Rows from block 3 of the image encoder of a small model that answers yes/no questions on an image's attributes, named by matrix and row number. Rows with one number belong to one neuron. Each number is 128 + 24 x the weight over its row's rms, rounded and kept within 0 to 255. All counts start at 0.
After each neuron's rows are labels from the 100 images, of 14976, where the neuron reaches its highest value: "responds to" is what is common among them. Only what is clearly more common there than usual is listed. The data: photos of arthropod specimens (BIOSCAN-5M). In brackets: how many of the 100.
# fc1: MLP up (encoder.blocks.3.mlp.fc1.weight, 1024x256), inputs 0-51
# fc2: MLP down (encoder.blocks.3.mlp.fc2.weight, 256x1024, transposed), outputs 0-51

fc1.270 [ 89 131 167 115 155 155 142 192 126 127 126  92 111  93 148 111  96 148 103  99 110 179 133 151 142  66 106 155 135  96 123 135 156 139 119 140 133 118 125 136  86 127 152 116 141 143 141  90 169 137 166 104]
fc2.270 [ 70 137 130  94 153 147  97 136 147 124 117 145 100 127 134 110 114 140 129 103 127 149 133  99 124 116 138 139 131 125 165 167 131 124 127 160 168 118 105 110 117 103 149 119 154 110 128 161 129 114 117 131]
responds to: order Hemiptera (92); family Aleyrodidae (33); family Cicadellidae (32)

fc1.353 [130 112 120 123 162 167 146 140 138 118 120 163 130 119 114 139 127 138 143 112 105 168 128 123 185 147 102 146 108 130 127 151 115 127 136 133  82  93 140 113 113 114 135 118 106 126 156  89 170 150  86 115]
fc2.353 [123 103 171 137 124 158 158 136 155 131 120 154 112 124 130 127 158 156 114  83 172 126 133 131 141 129 123 104 128  98 116 170 122  84 158 142 171  92 100 146 167 135 131 125 139  79 126 186 153  97  87  61]
responds to: order Coleoptera (37)

fc1.109 [104  79 140 167  89  86 161 136 147 154 160 155 130 114 144 144 162 165 141 121 121 134 149 142 117 153 105 132  89 121 125 132 134 139 127 133 129 117 154 141 123 141  78  98  99 138 133 149  96 113 157 129]
fc2.109 [143 111 163 132  98 144 142 119 133 147 152 113 131 167 132 141 180 112 191 138 147 131 110 119  89 157 123 171 138 133 147  96 113 141 134 103 145 118 137  80 107 152 184 102 148 103 128 133 134 118  91 111]
responds to: order Diptera (64)

fc1.473 [151 106 165  93 106 121 102 149 133 170 126 148  86 125 102  82 108  74 160 127 115 103 128 117 139 100 152 166 109 111 103 140 142  91 135 116  89 145 148 102 103 123 123 117 130 143  63 120 101 106 101 117]
fc2.473 [107 117 150 166 116 121 133 109 108 146 127 146 106 133  77 101 126 117 179 108 132 139  88  90 138 161 144 149 151  97 135 153  75 107 153 145  93 159  97 101 121 134 118 157 132 128 122 115 115 138 163  71]
responds to: order Lepidoptera (30)

fc1.727 [116 119 124 124 110 106 102 139 131 135 129  95 111 150  99 120 123 119 118 122 131 118 114 105 171 108 136 171 177 113 125 135 135 128 153 149 100 137 148  85 109 147  90 100 119 138 100 136 164 110 122  86]
fc2.727 [125 129 127 138  91 117  99 102 133  87  82 129 164 106 167 128  92 104 152 117 149 118 133 146 122 112 140 109 124 146 141 154 106 135 149 139  96 117 126 189 131 103 109 113  55 140 136  92 112  88 132 135]
responds to: order Lepidoptera (37)

fc1.367 [106 121 197 135 130 100 103 172 143 133 164 173  97 122 114 102 104  99 152 120 120  96 117 105 129 155 157 128 129 102  95 114 140 111 129 134 116 155 134  63 114 145 123  98 161 106  73 113  93  75  93  98]
fc2.367 [166  83 110 125  73 133 140 111 118 109 138 106 129 140 105 142 101 118 142 150 160 148  86  89 116 108 124 129 139 126 133  76 127 101 142 158 146 162 137 108 143 128 149 120  94 144 153  87 137 142 152 121]
responds to: order Lepidoptera (34)

fc1.628 [118 132 180 150 104  91 119 123 123 127 115 121 119 171 159  89  79 199 142 131 125 164 130  96 118 155 159  82 108 132 142 141  97  79 151 168 132 149 127 142 139 112 137 140 143 150 138 127 144 143 123 147]
fc2.628 [162  98  93 135 114 174 166 177 138 111 140 191 141 108 121 150 154 123 124 180 160 148 106 132  96 150  97 150 143 135 160 135 122 152 131 104 144 132 136 125 137 117 102 138 151 135 167  94  99 130 105 162]
responds to: order Coleoptera (38)

fc1.436 [119 128 141 138  93 152 111 142 163 108 128 110  98 128 118 128 141 137 115  78 125 135 187 107 128 118 109 113 140 186 171 132 109  72 107 155 162  87 122  92 119 121 150 121 119 147 155 118 152 129 139 148]
fc2.436 [125 127 113 130 149  99 117 112 148 166  97 138  90 151 163 143 110 123 150 151 107  73 150 161 106 167 125  65 105 130 105 148 143 151 115 132 133 148  98 159 128 141  84 146 148 152  83 110 158 107 145 145]
responds to: order Coleoptera (94)

fc1.620 [172 102 138 140  86 168 151  86 138 115 101 117 137 146 123  90 112 154 102  75 133 139 138 126  97 141 124 175 142 129 136 119 135 132  97 111 121 166 126  97 166 104 141 137 135 130 101 152 127 128 165 123]
fc2.620 [101 127 115 136 115 124 112 113 149 105 134 144  91 143 129 115 156 117 108 152 103 106 148  93  56 129  82 138 128 107 121 127 139 128 165 112 148 140  92 137  92 140 103 108 103 129 131 106 181 116  93 105]
responds to: order Coleoptera (40)

fc1.583 [ 95 140 112  94 109 109 120 128 130 125 121 122 140  73 165 111 107 104  96 111  99 104 103 140 121 143 196 125 132 101 173 127  99 125 132 145  83 150 140 159 175 153 122 130  95 152 108 109 100 127 138 123]
fc2.583 [121 147 147 158 116  98 147 133 166 172  97 126 130 168 122 181 103  98 175 150 138 126 132 101 131 137 113 137 118 116  98 130 131  98 120 108 120  99 150 128 138 151 152 136 176  90 140 132 141 168  90 155]
responds to: order Lepidoptera (59)

fc1.591 [ 73  76 138 102 125 146 106 132 106 136 131 110  83  98 128 117 112 135 112 142 150 123 138 140 134 123  68 114 173  92 139  83 153 107  91 103 140 151 133 115 106 108 153 115 153  80 135 168  97 129 149 143]
fc2.591 [152 110 104 114 111 177 136 133 116 135 170 124 148 168  85 118 138 143 163 166 117 157  88 133 113 150 111 132 131 104 108 133 105 106  96 128 109 134 145 107 135 118  99 126 129 151 119 126 124 104 144 139]
responds to: order Lepidoptera (36)

fc1.338 [161 106 137 152 128 174 105 129 155 134 134  72 136 105 106 134 112 110 114 157 146 115 113 117 112 142  85 126 141 162 139  79 120 156 103 143  99 188 133 142 126 166 106 120 147 142 136 140 127 136 118 160]
fc2.338 [ 90 160 171 132  95 115 121 100 160 118 145 117 117 129 176 126 122 122 147 103 117 185 108  82 127 147 164 120 155 113 126 139 149 108 103 111 174  88  77 146 131 127 165 142 155  89  89 102 123 113 134 134]
responds to: order Diptera (62)

fc1.235 [122 127 119 143 122 148 135 153 109 130 118 149  75 169 127 116 128 102 145 142 103 147 103 126 150 162 115 136  67 112 119 161 125 125  91 141 167 124 128 144  79 170 139 149 147  78 163 120 125  85 170 121]
fc2.235 [104  97 148 131 159 146  89 117 130 168 103 137 138 127 106 140 100 114 113  98  86 122 133 135 148  82 150 130 134 101  88 127 160 141 140 137 101 121  92 120 129 130 124 129 129 119 168 143 127 118 145 141]
responds to: order Diptera (71)

fc1.228 [116 172 158 148 172 115 126 148 122 157 137 160 118 117  84 134  83 154 145 125 156 133 146 125 141 115  85 173 137 142 116  88 104 129  88 104 149 149 152  99 159 137 144 110 141 151 139 141 152 170 145 159]
fc2.228 [138  80 147 172  59 123 149 110 175 136 135 162 139  87 131 164 140 123 154 158 116  98 111 145 159 116 178 142 147 113 154 174 163 131 148 139 107 139 154 145 102  87 144 173 108 131 124 116 156 112 125  88]
responds to: order Hymenoptera (47)

fc1.524 [126  96 101 186  84 144 122 140 128 123 162 124 115 139 121 141 127 120 155 157 158 125 115 101  86 136 104 115  94 162 138 139 130 101 175 133 133  47 131 160 142 131 138 125 144 118  79 114 171 139 160 116]
fc2.524 [169 159 119 126 139 106 130 126 169 127  88 114  69 164 176  69 152 105 139 129 119 102 152 115 144 108 151 127 141 151 144 124 157 135 139 150 127 135 128 136 126 146 157 153 162 100 107 144 116 115 123 114]
responds to: order Diptera (60)

fc1.234 [125 128 113  94 174 137 127 133 118 108  64 128 144 116 155  82  91 138 168 111 108 141  87  97 147 157 164 130 162 114 109 124 163 125 126 150  86 149 124 106 130 137 109 150 117 120 144  49 152 112 121 157]
fc2.234 [176 102 136  97 161 132 126 116 141 154 170 103 107 148 120 180 102 126  86  75 130 121 157 154 105 108 112 114  96 158 160 128 125 126  90 110 170  98 132 157 144 135 136 156 128  99 156 157 124 120 121 115]
responds to: order Diptera (60)

fc1.433 [ 93 108  97 145 192 142 144 137 100 147 101 129 132 132 106 119 124 139 135  99 130 123 170  99 119 126 103 126 124 116 113 138 120 169 109  84  99 129  97 106 120 116 129 153 119 125 171 106  83 144 137 100]
fc2.433 [139 114 149 112 142 132 148 167 104 115 139 144 148 120 128 119 134 131 144 129 125 106 137 104 147 125 152 128 103 112 151 129 101 108 154 143 105 174 101 110 133 129 106 137 116 128 107 143 114 135 111 117]
responds to: order Coleoptera (37)

fc1.87 [127 108 107 119 156 124 122 127 149 132 127 137 122 102 157 150 125 130 145 143 132 123  95 157 169 106 155 130 155 135 123 168  70 115 119 118 107 137 153 121 126 106  91 143 117 106 133  84  93 123 168 120]
fc2.87 [135  76 147 127 134 132 166 140 140 123 148  97  89  75 166 150  98 136 116 125 140 127 185 153 140 139  75 136  77 150 112  97 121 113 180 135 179 121 125 142 169 134 105 107 161 130 127  59 109 156 127 160]
responds to: order Diptera (68)

fc1.19 [ 99 111 101 104 154 101 134 103 117 148 172 109 119 138  94 172 101 154 105 196 128  83 205 113 102 135  95 156 135 132 151 124 161 174 117 119 166 126 156 163 144  99 104 109 131 118 144 110  98 124 154 173]
fc2.19 [138 115 155 111 100 185  92 133 133 106 120 125 119 142  96  91 134 137 104  78 109 125 141 144 130 125 150 112 109 126 107 143 151 107 118 126 144 152 148  91 114 127 150  92 123 140 114 140  78 132 139 137]
responds to: order Diptera (63)

fc1.267 [108 136 100 143 122 112 126 158 152 109 125 117 111 130 142  87 141 141 182  81 138 134 133 167 122 147 132 113  92 131 165 130  95 137 128 148 129 136  92 173 115 116 144  96 106 108 141 109 160 105 146 134]
fc2.267 [132 112 101 131  89 146 146  77  94  87 123 117 141 135 114 143 114 115 106 150 150 104 104  81 109 100 158 147 129 102 124  92  86 117 102 109 168  75 133 147 145  92 131 119 174 123  94 165 139 153 123 152]
responds to: order Coleoptera (38)

fc1.253 [152 144 163 147 147 124 130 101 161 117  99 131 114 101 105 109  85 128  87 159 169 126 105 145 167 118 144 119 139 171 114 143 125  86 184 139 156 131 121 155 134 111 157 140 123 117 107 151  93 112 119 144]
fc2.253 [101  97 140 141 108 134 131 161  90 122 162  85  68 139 141 137 157  76 129 107 122 158 128  96 153  97 132 133 122 169  97 146 131 126 139 149  96  97 151 130  55 159  65 151 112 132 167 118 108 134 105 131]
responds to: order Diptera (76)

fc1.535 [142 166 184 158 130 175 147 162 152 173 104 121 110 125 120  92 131 115 165 119 128 134 131 133 162 162 130 135 104 134 109 109 113 102 145  90 128 127 123 129 151 147 126 155 131 124  86 140 128 133 157 116]
fc2.535 [ 65 127 108 142 152  84 136 117 139 125 133 142 143 135 103 106 105 125 123 132 103 135 120 130 133 112 164 101 141 142 128 139 143  87 116 133 102 121 105 151 100  87  99  88 142 146 135 115 113 129  95 167]
responds to: order Hemiptera (31)

fc1.594 [ 80 117 165 136 134 122  94 120 112 138 141 125 115 117 115 133 117 137 150 131 130 147 129  69 123 116 149 127 128 162 174 104 109 146 134 114 152 116 111 123 117 102 144 125 173 119 116 131 151 113 116 171]
fc2.594 [131 165 145 124 129 137 143 115 106 107 100 124 113 117 148 108 107  86 143  95 155 128 148 148 127 135 125 119 129  95 145 132  70 129 152 129  97 128 134 116 114 122 104 152  97 124 165 155 154 128  97 141]
responds to: order Coleoptera (58)

fc1.67 [105 144 119 167 126 135 146 135 108 138 137 106 135 141 109 151 111  82 120 144 103 122 153 102 131 120  75 121 120 110 106 126 117 124 129 139 179 137  85 130 164 162  83 128 154 131 156 121  99 116 103 126]
fc2.67 [ 92 103 112 121 117 180 130 161 126  59 122 123 103 131 120 141 149 146 136  73 139 125 108 105 114 166 146 100 128 147 120 163 167 110 151 152 123 140 113 146  97 111 152 126 111 132 121 105 141 135 115 142]
responds to: order Diptera (63)

fc1.604 [ 99 115 188 121 148 148 128 116 144 115 101 142 100 173 103 116 103 136 130 125  61 136 121 122 120 113 146 152  59 165 162  98 114 136 154 145  99 126 154 106 129  98 158 146 115 141 145 137 136 108 106 123]
fc2.604 [140 130 120 124  76 173 187 154 115 109 122 139 130 135 165 122 107 108 109 148 109 131 158 127 134 174 133 115 130 129 100 124 109 123 106 120 121  97 116 150 158 134 137 151 116 135  83 117 123 133 152 150]
responds to: order Coleoptera (57)

fc1.272 [166 158 109 103 137 149 137  81 162 131 111 142 124 135 132 116 112 152 115 166 141  95 141 134 154 101 120 161 149 164 143 111 122 141  92 138 154  87 141 177 155 141 114 178 130 112 134 107 110 150 135 138]
fc2.272 [136 182 151  91 112 111 114 146 139 153 149 101 101 153 178 156 102 121 162 117 148 114 116 144 132  90 124  91  94 109 101 130 152 127 157 154 116 174 132 165 144 145 146  94 146 121  95  91  67 148 124 124]
responds to: order Diptera (73)

fc1.519 [143 127 146  99 145  68 109 101 113 143 141 122  83 126 132 124 109 140 137 155 141 132 120 101 136  93 194 156 133 135 116 146 140  78 130  78 135 139 142 130 157  98 130 142 124 145 150 128 136 124 120 158]
fc2.519 [134 130 142 152 141 153  91  80 102 143 110 151 134  98 107 102 105 137 129  88 163 115 113 118 123 104 117 119 163 106  96 149 122 133 124 127 116 117 141 150 116 149 129 134 154 152 126 123 119 134 156 165]
responds to: order Lepidoptera (47)

fc1.652 [142 137 154 154 113 134 119 129  90 115 146 124  92  86  94 120 171 146 161 142 135 147 118 133 113  77 119 127 136 120 113 121 118 138 139 150 135 100 149 153 202 144  72 106 118 155 128 118 129 158 128 153]
fc2.652 [176 146 122 158  91 153 128 100 120 115 153 104 184 159 111  81 148 167 141  84 114 107 124 159 139 108  86 141 118 160  87 136 135 166 137  82 143 154 137 148  98 138 111  97 103 138 127  98 109 127 133 131]
responds to: order Hemiptera (34)

fc1.588 [ 90  87 157 124 160 117 124 142 118  85 162 161  87 119 127 116 137 144 153 127  63 133 109 137 171 114 100 156 107  99 131 168 122 134 187 142  75 119 100 102  84 137 152 123 133 119 137 123  72 130 117 115]
fc2.588 [170 131  95 123 100 154 129 115  88 126 105  95 107 113 130 101 133 121 138 111 131 190 105  97 140 157 172 123  75 106 146  98 116  99 134 116 142 135 145 162 131 110  89 148 156 120 125 166 127 164  71  82]
responds to: order Coleoptera (46)

fc1.725 [118 139 183 115 110 148 107 145  84 132 157 106 150 110 110 118 132 186 154 107 150 103 122 113 163 149 156 139 142 115 155 166  91 138  89 131 168 121 130  85 103 133 151 146 117 154  86 120  97 124 141 125]
fc2.725 [114 146 107 123 100  84 129 151 159 131 132 100 124  98 163  96 127 123 153 161 122 103 166 135  78 137 142 163 175 147  93 134 106 126 156 137 148 106 158 138  87 102 158 133 144 123 101 149 159  90 123 130]
responds to: order Coleoptera (61)

fc1.52 [106 115 104 105  99 141 116 185 118 122  99 148  83 153 116 124 153 126  99 129 122 141 150 128 131 158 141 114 100 158  96 102 141 136 118 139  97 196 105 120 124 153 148 130 115 119 144 106 116 139 133 101]
fc2.52 [131 113 118  67 135  94  97 118 144 161 155 112 152 104 155 113 144 143 128 126 167 114 137 178 132 164 150 142 169 114 130 133 136 122 116  71 140 145 131 109 120 128 166 126 107 152 160 107 124 104  91 142]
responds to: order Coleoptera (70)

fc1.558 [117 130 159  90 125 127 107 121 127 124 151 173 159 134 179 134  78 148 134 152 140 125 164 149 136 107 187 141 145 117 122 132 119  99 109 138 120  89 143 110 138 129 148 149 145 164 134 124 125  92 109 139]
fc2.558 [163 127 157 133 146 135  63 116 124 152 118 136  84 100  91 133 144 137 132 104 127 135  91 147 138 145 134 102 152 114 132 138 122 118 124 100 121 158 181 112  98 144 119 127 150 104 118 117 137 108 126 152]
responds to: order Lepidoptera (64)

fc1.222 [153 108  96  99 103 102 126 133 153 118 106 127 119 129 117 118 116 153 117 139 134 137 130 140 122 153 140 153 158 163 158 107 172 155  70 147 115 157 161 130  99 126 133 120 116 131 149 190  98 137 133 154]
fc2.222 [120  85 126 108 115 157 135 132 110 160 183  92 148 115 108 112 128 109 104 140 130 132 130 143 109 164  88 114 118  91 104 139  91 155 138 127 149 151 117 133 135 101 124 117 136 118 128 133 172 114 121 126]
responds to: order Hymenoptera (41)

fc1.307 [176  99 148 133 131 157 139 138 121 116  86  98 143 129 142 126 100 143 151 101 114 138 174 189 136 157 142 143 156 169 115 140 129 124 159 144 141 143  84 146 127 156 146 129 124 119 117 123 116  66  93 108]
fc2.307 [125 125 120 161 101 133 143  93 105 102 152 139 149 143 130  94 152 118 123 117 121 131 101 120 160 112 133 122 125 115 131 124 153 126 104 148 109 160 145 210 130  90 122 134 132 121 106 131 138 168 165 146]
responds to: order Diptera (66)

fc1.218 [ 46 108 155 125 150 118 118  91 112 135 105 142 134 147 166 142  90 110 113 148 155 127 164 115 156 100 144  95 142 122 133 127 114 113 124 138 116 130 133 154 134 171 130 171 127 126 150 121 126 142 128 117]
fc2.218 [129 116 112 133 120 140  77 179 136 137 127 131 192 103  97 130 170 118  86  96 122 106 119 132 141 113 133 127 148 114 121 152 149 104 123  89 147 135 125 152 163 125 106 130 125 131 136 121 103 125 129 106]
responds to: order Hymenoptera (67)

fc1.389 [119 129 124 109 128 163 149 134 119 102 152 134 120  67 129 127  94 127  71 107 164 112 125 159 111 164 153 133 119 130 126 140 135 122 134 143 107 132 125 153 138 129 153 101 131 164  65 106 125 176 123  72]
fc2.389 [136 128 108 136 147 134  82 168 154 189 125 124  86 161 147 113 125  94 156 120 141 127 147 129 118 157 123 112 129 144 142 107 122 118 124 133 150 140  93  90 124 114 158  91 114 102 129 126 124 119 133 200]
responds to: order Hymenoptera (41)

fc1.280 [123  89 139 143 124  99  96 145 142 158 131 146 118 123  97 120 177 164  81 125 117 147 145 149 168 134 129 168 122 126 142 127 143  91 152 159 120 140 128 151 137 109 134 127  96 126  90 117  89 133  95 140]
fc2.280 [ 87 167 110  76 124 186 106 119 136 132 154 131 134 102 131 135 150 122 139 109 134 131 147 130 132 150 163  97 128 157 112 129  82 138 131 116 127 156 154  71 121  99 142  99 127 143 115  94 114 104 137 115]
responds to: order Diptera (67)

fc1.675 [103 134 122 134 132 129  97 123  98 132 166  98 134 107 160 158 142 128 150 173 113 122  96  99 122 149 177  85  72  98 133 152 115 130 154 157 156 122 131 135 201 110 152 111 139  99 125 161 119  97 129 143]
fc2.675 [128 104 149  95 143 167  98 138 154 165 142 136 127 106 116  88 107 132 107  99 153 121 168  95 153 111 122 138 191 142 126 132 146 159 113 138 118 133 161 128  79 126 111 151 112 135 144 117 111 167 127 163]
responds to: order Lepidoptera (53)

fc1.719 [104 106 100 141 119 117 130  93 108  86  94 129 131 109 147 110  78  93 115 170 144 122 114 114 119 129 157 110 149 141 109 155 156 144  98 129 128 127 173 169 140 151 112 149 114 136 153 128  63 112 105 137]
fc2.719 [ 95 147  94 100 127 131 165 113 125 149 153 143 154 140 107 149 112 146 100 138  97 155  96 135 150  81  97 152 139 130 102 118  96 161 135 133 157 107 104 120 146  94 120 129 104 112 142 156 157  99 138 142]
responds to: order Lepidoptera (44)